A small image classifier, trained from scratch.
Model: 13.3M parameters, 24-pixel images, arch xception, norm batchnorm.
Training: 12400 steps, batches of 256, held-out accuracy 62%.
Data: trained on photos of plants, animals and fungi (iNaturalist), 155796 training examples, 20.4 epochs.
Rows from block 8, named by matrix and row number. Rows with one number belong to one channel. Each number is 50 + 10 x the weight over the matrix's rms, rounded and kept within 0 to 99. All counts start at 0.
# convs1: first pointwise conv (model.blocks.8.convs.1.weight, 640x640x1x1), inputs 448-511
# convs3: second pointwise conv (model.blocks.8.convs.3.weight, 640x640x1x1, transposed), outputs 448-511
convs1.161:44 53 23 55 59 68 32 55 59 62 42 55 42 55 43 37 48 64 46 43 63 32 48 69 51 38 63 49 54 51 54 34 52 42 54 45 52 40 52 66 61 39 29 49 46 58 51 54 57 61 42 41 40 50 47 45 55 58 53 47 27 59 43 56
convs3.161:28 54 61 49 59 46 66 56 49 76 44 57 42 29 70 62 50 41 55 49 51 53 48 48 40 35 60 60 44 48 51 52 62 52 46 53 47 42 55 53 35 59 48 43 51 47 50 58 53 51 41 47 63 37 36 55 51 42 55 54 66 61 41 53
convs1.162:69 47 15 60 64 49 55 68 59 54 61 36 42 51 63 44 54 40 49 45 67 48 45 41 53 31 61 48 36 37 22 62 19 45 60 52 46 71 57 43 66 51 23 48 51 56 51 40 61 47 61 61 39 52 52 72 67 40 58 49 65 57 50 25
convs3.162:47 46 56 54 52 55 54 57 74 40 33 38 57 48 63 55 52 39 49 39 64 37 49 56 47 52 52 50 46 43 84 39 51 53 52 53 41 37 48 61 63 39 62 46 39 50 48 46 60 62 64 48 50 26 60 42 72 35 31 74 47 40 34 33
convs1.163:55 43 53 34 66 45 31 47 55 54 40 64 63 53 52 26 43 55 46 52 57 51 42 45 60 56 61 41 77 66 66 32 48 55 35 48 41 55 53 64 56 55 40 52 52 34 50 72 54 58 53 51 49 55 45 56 54 43 57 56 73 52 61 50
convs3.163:56 37 46 35 45 50 39 44 50 56 48 41 72 70 48 50 25 52 51 53 47 58 51 74 64 44 40 36 51 57 63 47 31 42 53 42 51 36 59 60 41 64 39 54 45 33 52 39 50 36 44 62 71 42 40 36 43 67 45 58 57 51 45 47
convs1.164:35 61 45 39 62 48 47 62 54 58 51 53 58 45 41 66 51 57 36 54 45 45 34 52 54 61 41 54 51 53 66 49 41 53 45 58 56 42 69 72 40 42 42 54 43 49 38 59 45 54 43 74 68 44 41 54 69 35 52 41 48 51 33 51
convs3.164:69 40 41 39 37 47 52 50 49 48 54 42 46 40 41 32 44 57 57 46 57 55 35 43 44 52 43 58 50 52 49 61 51 49 55 48 49 53 56 47 51 56 47 61 33 59 39 50 46 50 35 29 52 50 45 51 39 50 50 41 65 39 37 40
convs1.165:44 56 52 55 56 49 62 59 43 44 56 60 70 42 54 58 65 26 55 36 61 40 57 42 56 51 35 31 48 50 72 54 41 51 61 54 47 65 41 41 43 39 39 44 47 51 46 38 69 52 41 41 33 45 41 35 37 61 59 44 65 57 48 41
convs3.165:27 59 60 63 44 44 49 33 59 48 62 48 66 52 56 50 56 34 63 62 39 55 73 66 40 56 56 57 37 55 50 48 49 53 38 68 34 44 57 52 50 64 52 62 59 54 49 45 54 34 49 38 58 45 53 58 59 56 57 43 53 48 59 66
convs1.166:48 52 56 50 47 52 54 56 50 40 56 60 71 35 51 47 60 42 49 32 48 41 45 46 46 56 45 58 61 43 77 64 47 47 36 46 43 62 51 28 37 42 39 49 50 57 50 53 44 54 54 59 49 56 47 24 64 53 50 46 56 39 49 50
convs3.166:62 35 48 43 51 52 59 59 55 68 49 55 55 45 59 48 31 44 40 44 60 62 66 50 41 33 49 60 72 53 64 60 45 33 48 31 52 67 68 40 47 40 56 45 48 67 40 52 63 52 60 29 53 50 61 60 60 46 50 50 46 54 49 51
convs1.167:78 49 22 51 59 53 58 65 42 76 57 45 31 44 56 68 47 48 57 70 48 43 56 62 59 47 47 35 30 47 39 50 49 47 52 52 68 38 28 44 70 55 51 58 45 52 51 61 71 59 45 38 41 49 37 46 42 64 56 61 45 63 55 59
convs3.167:44 67 29 45 55 36 32 51 61 49 47 48 48 53 49 40 57 46 47 35 37 57 72 20 76 48 40 44 48 47 54 50 35 53 67 52 54 48 12 61 54 53 55 43 42 45 45 48 42 54 57 49 45 54 52 35 50 29 50 38 37 62 49 58
convs1.168:54 44 50 53 66 34 53 65 65 61 52 40 57 47 48 42 42 51 64 64 58 32 60 53 46 69 53 60 51 51 67 44 46 28 48 71 70 56 52 52 52 24 66 57 61 48 56 57 58 30 47 53 62 45 31 54 48 40 65 49 71 53 61 43
convs3.168:40 57 72 49 47 39 48 46 61 56 61 66 69 46 40 43 42 48 38 58 36 45 44 57 63 49 31 56 42 41 58 47 46 47 39 64 37 37 32 49 40 49 46 62 59 45 57 34 60 52 58 55 52 44 66 55 64 42 46 59 47 46 58 56
convs1.169:48 27 53 40 53 52 46 50 49 38 39 69 52 61 44 50 44 41 46 54 43 56 47 34 50 36 60 57 59 35 38 48 63 48 54 45 57 57 42 44 49 40 41 59 56 51 56 45 53 49 54 66 58 64 45 40 75 34 63 44 55 60 63 52
convs3.169:51 41 49 63 36 52 43 56 47 49 60 37 38 39 53 48 53 67 40 42 47 41 49 38 37 42 51 60 43 60 41 61 45 48 48 55 58 43 49 42 53 42 54 53 48 46 58 50 50 50 40 43 50 38 73 55 39 38 45 35 49 42 60 59
convs1.170:46 64 58 39 46 57 42 47 46 54 53 39 61 54 58 46 46 53 37 46 58 42 54 43 37 55 46 41 43 49 56 43 52 36 51 47 54 67 45 38 36 44 61 54 55 53 43 22 51 42 42 33 40 43 41 39 61 80 45 63 50 63 36 38
convs3.170:66 56 47 58 64 47 62 43 66 51 48 58 52 53 53 43 48 58 59 35 44 55 58 59 63 46 33 42 51 68 57 50 43 81 55 65 51 49 44 61 62 55 58 42 64 38 47 54 71 55 67 48 57 55 50 19 62 71 63 39 50 43 45 51
convs1.171:38 47 44 48 36 47 55 41 53 34 52 59 58 54 53 44 51 47 50 52 57 50 57 50 56 35 40 53 54 43 51 61 58 54 65 57 51 47 38 52 64 45 49 67 50 52 47 47 53 40 52 61 26 56 47 55 60 43 57 46 33 53 64 53
convs3.171:42 40 49 35 55 59 57 44 48 47 55 40 64 56 63 62 47 48 52 74 43 51 63 65 60 53 62 40 43 46 47 55 45 38 43 46 59 57 78 56 43 53 51 55 45 53 55 52 39 39 56 49 38 45 34 47 52 52 67 69 45 39 40 33
convs1.172:45 46 40 47 67 53 38 59 69 51 61 48 40 58 58 51 34 47 50 57 47 62 35 41 64 61 56 43 59 50 47 65 31 66 47 75 58 44 50 31 49 64 58 49 45 71 52 70 41 69 53 37 47 41 59 50 67 40 41 59 48 56 58 55
convs3.172:50 50 44 43 45 38 59 41 45 64 38 59 57 56 53 42 52 53 43 64 38 59 32 46 38 53 61 29 30 54 59 51 55 59 47 57 28 60 58 52 49 61 31 46 41 57 51 53 36 43 31 39 47 57 45 47 47 26 51 68 48 49 52 71
convs1.173:50 64 45 34 42 70 51 37 52 45 65 52 53 68 26 44 56 44 67 38 39 34 50 53 42 42 48 60 51 58 54 52 46 55 47 40 66 32 56 44 59 49 53 52 34 51 50 31 47 32 42 47 54 55 48 46 31 43 45 55 37 54 54 64
convs3.173:65 63 63 59 33 42 40 41 70 32 50 63 35 52 43 44 72 64 33 60 54 39 53 54 46 47 62 52 43 60 58 50 52 42 55 54 57 55 42 56 56 47 35 55 60 51 59 41 52 56 63 42 55 31 45 53 51 57 36 58 54 46 52 60
convs1.174:44 34 45 41 51 37 57 47 35 42 51 48 64 51 39 40 49 61 35 50 36 47 51 54 45 49 61 60 58 34 62 31 36 58 39 38 63 51 55 68 47 50 48 57 44 64 60 39 45 40 54 62 41 49 30 45 61 37 33 60 75 60 44 49
convs3.174:45 43 60 52 47 47 47 51 52 43 51 60 75 52 58 34 41 39 46 54 43 53 61 51 39 42 44 64 54 49 54 46 45 69 52 31 40 33 35 62 53 39 51 44 47 56 46 55 65 44 57 58 43 48 64 56 61 26 62 45 46 28 56 54
convs1.175:30 48 60 29 57 39 49 55 40 62 49 39 59 34 48 39 53 36 44 40 51 45 53 55 58 51 34 52 63 34 50 34 54 61 63 43 57 38 51 40 87 48 57 42 32 47 56 39 40 40 52 49 33 42 64 41 48 54 42 54 47 59 44 55
convs3.175:58 53 62 68 47 52 40 64 58 36 48 44 44 32 57 45 54 44 69 48 35 49 45 54 40 54 57 58 32 39 66 50 53 67 47 63 52 50 47 43 65 45 42 35 42 35 55 34 52 42 55 53 23 42 45 34 48 39 60 50 44 51 35 55
convs1.176:46 71 31 51 29 57 51 54 53 34 51 48 50 55 57 57 63 56 52 54 50 51 47 41 49 40 57 49 33 53 66 60 58 45 48 37 42 39 53 59 39 78 48 52 43 47 51 42 71 42 58 54 63 61 47 74 55 64 50 63 51 38 59 38
convs3.176:64 38 39 48 49 51 47 57 44 49 50 60 62 30 61 55 40 49 53 43 63 64 39 47 38 46 40 53 40 64 36 45 42 39 60 33 64 43 44 60 43 45 52 57 44 42 52 36 38 50 59 58 30 55 50 48 35 33 58 46 37 51 38 56
convs1.177:47 42 52 53 72 70 58 56 48 62 34 56 58 68 45 47 52 54 56 55 49 47 56 46 54 40 62 46 52 35 35 53 63 42 63 58 58 33 54 32 55 45 61 51 58 51 51 46 52 41 63 64 61 51 51 44 34 54 58 55 44 61 56 51
convs3.177:41 46 55 55 42 56 47 56 42 41 64 43 56 58 72 52 48 41 47 49 47 50 70 47 41 40 44 35 46 45 49 61 40 41 50 32 55 52 45 51 46 44 55 54 51 43 55 47 43 52 48 41 48 68 48 46 50 43 47 48 34 43 51 48
convs1.178:64 40 63 53 66 44 48 50 51 37 41 47 60 50 51 66 41 61 59 42 34 48 54 41 52 51 51 57 47 52 47 41 59 52 49 58 29 64 37 50 33 45 38 59 59 46 67 42 39 59 65 73 60 31 61 35 49 51 53 45 51 43 49 38
convs3.178:54 39 52 53 53 54 70 39 53 66 48 53 50 67 46 45 65 51 55 34 30 49 36 54 52 59 57 70 34 62 63 45 44 55 43 60 40 48 45 60 60 55 42 41 38 57 33 45 51 37 62 60 59 47 59 45 53 61 40 38 57 48 60 41
convs1.179:37 41 42 51 41 38 44 47 55 54 56 43 35 56 64 51 49 44 54 32 40 39 68 49 70 45 74 52 53 48 47 52 54 46 39 52 54 60 49 52 69 52 54 61 60 60 47 52 60 52 50 54 42 59 61 65 77 54 57 55 23 57 63 38
convs3.179:36 46 54 38 63 48 64 51 47 51 54 63 41 69 40 31 36 38 60 54 52 57 41 53 45 55 43 42 60 32 44 63 59 41 41 69 45 59 55 65 44 74 47 62 45 49 35 65 50 45 39 51 61 57 37 51 44 52 63 50 47 63 53 56
convs1.180:52 59 42 63 45 69 63 43 48 51 46 80 40 54 44 38 39 56 54 34 64 39 65 40 50 42 54 63 54 62 58 39 49 43 45 48 30 63 40 48 50 46 39 57 49 50 50 65 63 45 51 48 51 57 66 45 41 60 50 62 43 56 44 55
convs3.180:64 38 60 54 49 47 44 68 56 54 68 50 46 39 52 38 57 74 65 47 60 52 37 50 52 46 49 57 46 59 37 56 52 53 50 47 57 52 46 46 45 55 65 44 49 50 59 35 49 48 60 70 55 52 54 41 34 45 58 30 42 47 54 37
convs1.181:51 71 46 51 43 47 38 58 54 42 44 43 35 45 72 58 43 64 53 47 52 70 50 72 68 54 61 42 53 59 62 47 61 40 44 45 52 36 58 49 51 74 64 50 38 54 39 35 42 64 50 42 66 65 57 47 52 51 72 58 56 50 44 40
convs3.181:55 32 47 41 55 23 53 36 50 50 59 34 60 50 53 58 30 53 60 54 46 55 53 45 64 45 34 49 54 44 56 44 25 58 53 41 54 43 44 41 37 60 47 61 44 24 47 51 52 50 54 74 53 47 39 39 45 32 62 38 48 46 44 38
convs1.182:46 43 28 47 59 51 50 35 56 61 51 60 62 52 56 20 57 61 33 49 62 49 57 42 37 54 49 56 51 54 61 48 42 51 43 57 43 55 51 55 48 33 30 48 60 65 63 55 52 46 55 52 24 50 61 49 63 62 50 52 29 52 36 37
convs3.182:37 55 63 36 63 39 60 42 47 49 63 32 64 41 45 70 31 49 34 50 44 48 71 48 47 60 34 45 37 42 55 45 50 51 43 67 47 55 52 42 43 55 49 53 50 38 49 63 26 45 51 51 27 65 58 56 65 44 60 52 35 48 56 60
convs1.183:60 47 45 55 67 46 35 47 55 50 50 51 60 60 48 57 52 42 51 43 42 42 52 40 59 47 61 52 72 51 59 49 42 65 32 50 37 45 41 53 63 59 40 47 51 35 55 38 56 45 43 54 46 82 48 45 44 75 64 50 48 54 47 38
convs3.183:50 53 62 45 41 36 44 46 68 37 68 52 48 50 30 33 46 49 43 51 47 26 58 64 53 39 50 21 50 37 49 56 57 59 51 37 48 18 48 51 48 41 46 60 32 32 38 43 62 61 48 44 67 55 44 53 58 45 35 53 49 42 60 50
convs1.184:46 47 44 51 66 54 47 57 39 51 46 51 50 57 54 58 49 38 55 47 77 36 46 60 45 46 37 58 48 38 38 56 55 50 57 36 39 46 46 46 67 54 44 46 56 65 37 62 51 46 67 25 65 42 52 51 48 53 51 45 52 44 50 38
convs3.184:30 63 70 58 50 53 48 41 53 39 37 57 29 63 64 45 43 42 62 46 50 44 46 37 64 44 44 51 46 73 56 51 34 39 56 54 52 47 52 59 62 32 69 37 57 60 35 40 41 39 67 39 45 69 42 51 59 45 52 54 68 60 33 43
convs1.185:56 53 48 55 54 70 49 35 55 63 36 51 52 46 60 37 57 48 58 45 48 53 49 42 51 49 58 48 65 50 42 55 45 61 48 51 60 46 42 69 54 45 48 62 49 61 45 51 40 63 55 46 32 57 46 52 70 58 38 30 37 49 59 42
convs3.185:63 51 50 60 29 61 42 37 61 51 41 67 48 73 62 52 69 42 46 30 52 50 55 59 40 49 52 59 53 56 52 61 54 50 49 53 67 54 39 78 48 39 38 52 55 72 52 56 55 51 79 62 59 47 38 44 50 65 27 54 56 71 73 35