A small image classifier, trained from scratch.
Model: norm batchnorm, depths [2, 3, 4, 2].
Training: adamw at rate 0.0016, batches of 256, held-out accuracy 62%.
Data: 155796 training examples, 20.4 epochs.
Rows from block 4, named by matrix and row number. Each number is 500 + 25 x the weight over its row's rms, rounded and kept within 0 to 999. All counts start at 0. Numbers have three digits each. After the name is the row's rms in percent of the matrix's.
# fc2: squeeze-excite expand (model.blocks.4.se.fc2.weight, 320x40), inputs 0-39
fc2.115 096:477465530514489486458509503521544516499512515529529512525501553540548530488498527458482507463507517505519489461494487501
fc2.116 084:495459469497520522437473491478525523490494504521504461458481483506490512519521467509472527519458470456516496507475472503
fc2.117 087:514482504519534523500525554483487517556480495523500517486466521500508519516473490474487502510516519544536541451509538508
fc2.118 101:554498515474524510511480445510520502501510551489543523497491456499490531477513532502542517479458536515519501508496494491
fc2.119 104:507519533499489476524521455517450547493513523528503498521477476541521481492494501521538513558495491525460494512497465494
fc2.120 127:480453483461485442504501526492470476500482491500470492545463474519507453498487500463490530480490499510449498479499525497
fc2.121 090:501499465500441477520508500454478499482449531512522503508465515522488525530474529514486495493482505537520456480463474500
fc2.122 104:540489525487522468520469490513510497487483498499513517560461513559504468532483519503484531504470512511467514486536473472
fc2.123 109:550491560522493499514482476518502487500513555503520488489526491534517496512451488523484511515533477470506511501508462448
fc2.124 095:487454488482454454523538488544488506428524487501497486526490473507524531508486468502506480464507508508508500484468504502
fc2.125 097:472523518541515528474467466481534519523457551501495488511511537503465536476481502499501471499477531474517484499502459481
fc2.126 090:471537490489503490516499463541470465497490530472552507541487505490526508517481519566503450482488509499511479491513475497
fc2.127 097:503523506498508538534521489524477524521532476515476558454498467505497532531506481512538513558497506514508529533507505516
fc2.128 074:491506551495490530474444493485536515520455525478515490544535501531503539499522494516552475502489494528515511474505508492
fc2.129 110:497492532571460474546494500472448527506492515518457497529475505517499525503515500505463519486476500503483519513539512489
fc2.130 080:518495494476489518515483476496510499446489465513499533532481528466500510517475495500490477421492508450476494464531499497
fc2.131 122:493464511457477486484514468531465486448521467517509492524518475551532485522475513505529485491460510499495462480498470507
fc2.132 109:469532501492543478512485490537497491476476500547533469497526510517490501522486460536493462513517474477490550487466491462
fc2.133 094:521503495497451468500490470472453479475506553449529473489448510523461495498478497517469504489478485500488466489493499503
fc2.134 097:512478524499497477539550506515467511483493482534487502557477526509550499483502523466549501484482524520469482516523489528
fc2.135 092:461473497483532455523464522473496488496485509439494500472491469474482520434495482466498492537481508478478500505508487492
fc2.136 092:490510524488478497492510466528526492474476527487531493531515567520525485499469505500488503494480514450530470461470472462
fc2.137 106:527500530501507487499496559491455518515494509512488519536545516528528500494500549498494546506559501539487501523523496491
fc2.138 119:469527497502496532493498498497547490503451502499517439504513514486499534488486523534488432520514513513532517481499455483
fc2.139 092:536467483469555511480494508540537522517523480522533494535485512492473523510497523506509532478472531530521503523471541513
fc2.140 088:512500477505502488487526475495486534463484537531502526516485505458547525456484525516490469522480552528526530526483492522
fc2.141 107:509502493552476504449463557486494559485522525517495494471502539494485491502478507505462481510506471497482460478522494501
fc2.142 095:508449520488508484472510485539470510490514482483455502524450467545522482523500531497515482518466524537484460502489520489
fc2.143 111:468542518526521519510524504501531459495486513480487485522521487539500497512477488529555481481503498492562523458473468501
fc2.144 101:470499498498541481493507543500546501507534492481519498485501554506515476489511520478503483491536492534512549550533507542
fc2.145 079:498446488517493442477470551490520505495512494515471531522494517488505487481489516446495524494485482534502482487510534449
fc2.146 107:471499470541479495458489465499492530518519510490471501518489513494530534547490526503531502480453506518529437502484481511
fc2.147 103:509491515512448466493505491489469528471531517548502499547467475522527466516487542505487544508503512511495507494479487450
fc2.148 111:525507482457468506522502457509519501442483478517530490533520483488539486514526515494552508488480512510484498504517486561
fc2.149 092:494504492512495509447521452527493520513505521498490535510487481460487502543516461570520455526518506520513493524501517488
fc2.150 103:508526526482526498510508504521537482477473561489494481511525508504497545484468470513531480507483495506558497506513543549
fc2.151 086:487520521510469476482507490503487489474507476512506492523483496550556507540463527477570491489465505503482501471492461485
fc2.152 103:533477503548514461512471491499495484520533468489489485517467540538551477476487496492493539525467550493488486510510518494
fc2.153 112:509507541509499457487508545478522486502447525471477496471480536513485495472462497462490463481540492495487541474489497512
fc2.154 081:510519526522503546490532534481485502485533511510458530470527472538483501510500454505504476536549496496471516482458492481
fc2.155 092:523482487475491475493500513491481520478538511480520545482505511515450518506460526479515520482509514537504509477550568485
fc2.156 097:482534529524515555503478515523526510489514513484498488506536538528466519508527524507499516522527458444511551493513505505
fc2.157 083:479474517476534483518479551517513489516522436482499520486541511494512483502485499452482469493500538522507499539503496546
fc2.158 088:474481504499498462535539491516454509485511477501513498536516472486531486478454544512492501510548537546494496490477529485
fc2.159 103:469468486527466492538482536491449525488503492496463506503493533496505544521497513508454516503506489499515495443543487470
fc2.160 092:476506535491502519463534535509453525491507465541449504505505504477543469496478487521502502520476529526462485483490468520
fc2.161 100:505485478480454458532473514500459456474514487503513479509482539493497457456466521488492545490496533506493517483534512498
fc2.162 098:531468487534533516530480520510527541534513509510519504522518537526503490494491504480473528489549527548510527506511543471
fc2.163 091:555478497507514492502530496538493546473514496522545545511453458494498522534515468476497485523477503505486472499495466497
fc2.164 107:492535550530468507529534495466512469501494469503456479540531537499526481471484505479521506469512524504483534487527477507
fc2.165 111:499512513548508495517493508461531459492448532491486475519513532532478511503459522506501457479481491497517506464493464456
fc2.166 112:491460546480485496535492517529509517512499459515458495517507520531515448506516472449495487497512510516459501485491547472
fc2.167 098:494507477491496552484522472512482473466526529518494468521482498525503497544492519514536510559503495533489455469477478527
fc2.168 119:511466463463504494501486493498478510485514431480457492483518491532477479476523476469489518433480506486481485513474512509
fc2.169 116:527520489486470500504531470518512501465494527514560467516504478537469533541513490503498476494479491527494500468461466458
fc2.170 099:450522532470501485467483469490517478482463484477516477477496474506485457482447473487489473479523484459478509501515535483
fc2.171 098:494520540489532488494489484517533482480475528499507478539532498529490499534466500521540457507479475505490526466445528478
fc2.172 127:533533481484490544513545478512517529500544535517483512497506506464487537516562486499534529532510516491502479515508497531
fc2.173 090:515507541540517450482507540479465504529496474471461519493509493494527481482515501528458473507555513522471515508476508492
fc2.174 093:522493464548521513471465505465525480520522512459487523499474512502512527524525543478499520533482503539482501520543494462
fc2.175 099:453518498542470510500488510477473494516506543510489515518503528475450540485490472494497524553450521512512496544499489493
fc2.176 091:525492496483469493465513493532498514493532484550475531503496506469533510513533495494545542524508501538453512505535504543
fc2.177 095:486466477556544500524513516458494496526451493463498480488489530511480506464482542481501519483523519537480533512495489495
fc2.178 102:493497538479505494540497516510513520488520457500514496538486535544564481481528479482469512507500492500456540498518507461
fc2.179 071:496511498469529478485483542481522477504503447517519530491520542502488484446479486474473535489527498487478511484451531477
fc2.180 081:465473486489484493479503542506513495449488483514511479495495482525481472508502508457430502492528466506483485465501452465
fc2.181 108:490488519492445451509524480518497467467520494492526505512496520527480520466523522497537484474491478527518494541521481560
fc2.182 077:535497469498491509532505483516472489488521509508485502544493500564531465543512509477500487501575497521507511487487539491
fc2.183 094:512462523478527477457461521500511499517445457515516502545506507489509462487482509500492474470493497547477488460480484482
fc2.184 101:476455486508501467512481475505484506487496493491481534502504488459504545495483487498524531504423509534507444523514509525
fc2.185 113:490498468481493469485505465512521503490482534498489505527499469467522522505469540549528488505468544564510462504488518508
fc2.186 083:524461481492481525467496465461497493501486468479487502499451501523439479553531524514500503471515480520469492525485510486
fc2.187 117:496507539500498459526490560482498504496499493479507505531517576508494488456519491471497513516528540512531516511536500511
fc2.188 083:491529485511507504483498517501473466477465451518472497525520535504486470485479510508523454512470566485522502511525478542
fc2.189 092:531465498491522485502487568493462493534475475502485483496491522474492470484527477516530532467532506511473498530513552510
fc2.190 111:463488508500460524515501455502496504469489459517513461526517487554516494531489464498511456478502472483490498471484455476
fc2.191 096:480529472512469488519497466451490481482467542477513482504511458519498513512477534522540457531463502486527509492514491537
fc2.192 100:520486493521527534458471544515554526510506517515500528502481536466482535504526503487451522479493538524518490516509527486
fc2.193 085:489477456514514529497501478498523476510498479462499553494509511468476526495524513475539483537478512504524482537481472561
fc2.194 092:482522542503474502495500484494485497485459505495477457533506535488475510491438521499461462468498503504508474479542463527
fc2.195 094:460476536505469430540479479486495494498475474528518452487501514503514494503506542490492478483516483503517504467462474472
fc2.196 108:522498513503510489505480525476525503489543522459492523511479528509481539476489533488497505538519545531508526545552527529
fc2.197 087:516507530507482464563528450506506538489527497504514505530484469522546470475501474512508519474488484461468488500482504474
fc2.198 099:494465522485503501476479512516493457487475549508544493477486511498515513493469518493485459516531540484563488458476510480
fc2.199 110:503512517506505512520571483544505489524509518565506529496531536520512546534514502517527482484519486506529495518522513507
fc2.200 098:482491528504518471503517513474506529527478539518501492480486510454477520494453541517451492497519515502550506446511518475
fc2.201 105:473464479490490462470479498484534471468467519450493477494516539508469505473476508468518488493493520529514525440491510492
fc2.202 112:514486509493469464492537517493458524474471514539468519517475504485582471495474503491494518532496499519485487475520516481
fc2.203 090:498479465520476473499482490480477504524494517458466498529460528501529525462447543513472472479494511494500480522495456477
fc2.204 101:491490513551477475513502522522443503527504487509517491517491523529557500476496503447477499508491530459497453471506485498
fc2.205 073:513505502494463429499543490523472495530500535478494480534542509540482515502505515501508501457506499494461532531528522504
fc2.206 123:548504476464532484490507490511519510496538453516505502506529457509517470522542477491482528496542475486495517521525541533
fc2.207 112:519466519525495446541488499525487481500457507458487490512523529504504476478471532475474514472475547519513475494479462501
fc2.208 109:518500481504529509489484522499513555530488492494479516567495534522500496533532516500524545518523550506486483526522536489
fc2.209 097:496472505449490445493488481503471498464483502510509524514505505518517513451475502492492491455487555485539480489536496542
fc2.210 083:526468449497503460502466473499452502460539532464501507503457492496474552511520531489506517523513485512514492487507511520
fc2.211 087:499506510502544526480534476564462480508513515546532500502500456499476498506531521502494505486464521529533462495490467500
fc2.212 116:518458473527485472516524515476481524512470517484462500539458504497546485454483499467497498493474503517523500525546474527
fc2.213 077:477496491522554470510465553505469492560481496532478521475490534482472505534489512492476483467520500480481500466507490507
fc2.214 129:501451442508463466471496487512474479460518490491496512476466479472510481503476505499504506476459505524456446497505500488
fc2.215 100:509449504468494497488522525519498528482506450494495497509507496540543438523493492482492495482484489490438468516497501464
fc2.216 106:509449488479510474496512510519504527506528444505508503479518516480524458517534473495479512466529479462435482503519508482
fc2.217 107:473464492483547556479516512483494491515509441502483523519502477485493488523528454498491471482489469454481472515479479503
fc2.218 076:530531524515517529497485470531557511473480512484518494491517519471461505519491507515465529539469500500506493441469473485
fc2.219 094:503540514462543517477509530484507527516497514541545475487490502474463476520508467495442484493518470470516488498470482481
fc2.220 125:504503507489498526552496482529525509531506474510458501511559479516491506534544467523526497504522479502519538520484543530
fc2.221 102:514468497473479482496506473471504516490515497477434490522485476497566475503504497455560494499492526530499469499482482497
fc2.222 118:459515499484474519500505502475492516497466534503507471460496477480467534482480467520518490496496461468532440510507473545
fc2.223 103:476495505514504494542472522495503540516511494478464524466465552467502543466510530508486516528495493514502537485508557509
fc2.224 095:517458479518481471502504481496524510513490518464498540532515526515500466458517528447464531471490518477471507490545482505
fc2.225 102:460511496448524469486493519489518447526500499470489491538517511474477512497512509505491523471459535517510513478541531545
fc2.226 115:486470466509502514491508490484501549527499467526461531507459507486500482485492537445452530472498534521493482496533495478
fc2.227 088:519473500461503486465492486474542498460501531505527498464533534474485542480475508508516505547482471504560510500489510496
fc2.228 099:488530471525535533465446459478499527519522486492497488480492506481471553515498513525506471546472475473506485510472505501
fc2.229 112:464507504527488480483468505443479476493503486470474547485475473496484494498455524523510484496438502528477463493511508472
fc2.230 107:526464489541484498525538479538494557526504524529525491507511483521515509515514539486476536498521542497482508520534521467
fc2.231 112:487472478476493483488497484458511496480487533499483514481479459459470521468491471486541469499471501502524519547529519553
fc2.232 101:514487477481466449519497462513520460484470520496525469534463487482534486481486501470501477471448509544495487518516490498
fc2.233 120:499488491478490457522539510527466510514540433530496518528511483540541491504501487488520515463467528532480500509486486508
fc2.234 100:478506496464542489506500495505550513528503468529524491450496481494494507484522489500505465489520489454503539561504484543
fc2.235 101:525477501459533485485495495528534500476505483496474451481496475493509510471515456476511497474530442449491494482474477525
fc2.236 142:522514477501481506469493466518505466497434531472507466516486452486490522487474519517526497499469493541517491481457466484
fc2.237 116:490482504538481516490473496458523531530543488479480558504515511505474505495512546466499533509486513498525484486551540498
fc2.238 098:494524526536505504478519445457474461469492507473492460516481493508478535528490498492551475490498501532520515504488458526
fc2.239 104:519490523487526485510468506501498533487528497515533521543518567542501516480497525468491526472494497509494531507548539525
fc2.240 107:472476483497487499439483514468472488491520482543505528477469488474478494549523535529538524515475468522470486488507488494
fc2.241 091:522500490552446469507474518480503490482516506485474534520477532515547495460527493471521478506469499537484472507501522534
fc2.242 094:504485524502528510525525542543540466526476499536493465466516494507517517513521485489502520479543473505521545545494527484
fc2.243 085:491519499528504472524513493467493485431478488498494470527492511496513538505502503505526452496466515569484474511512460504
fc2.244 103:509530532524514489550482489512519528501514501485509549499486498487522527482464509467474536480497492505526530494563539468
fc2.245 090:457517515509485512476513480513510490504473530512488461512530522536476524549486519512555452518481529525531486507486467507
fc2.246 109:507528512511480528505512448476496526521507541507500517501485475507468509531518512558513484567459487515472495528474500489
fc2.247 079:460480511524488487472478523511493506530484499490501500493487492513554507518472515497532517469479460486470449502445522451
fc2.248 096:519481514457469472518478469474483476497493482497513487536498449497509497459472510474469498466461562509523473491482494509
fc2.249 092:530489507515466458530502509475462500488501460525520492525510501488525471475495546487488493462456553486491480476528468486
fc2.250 112:491509517526473507507482458508496498506485530471521497532509502481500544523482550531531460518465533532531459474492465500
fc2.251 103:496461489484495458499526506477480523481511466521479481516500527492517432505536505463514483438507527496476516489523492470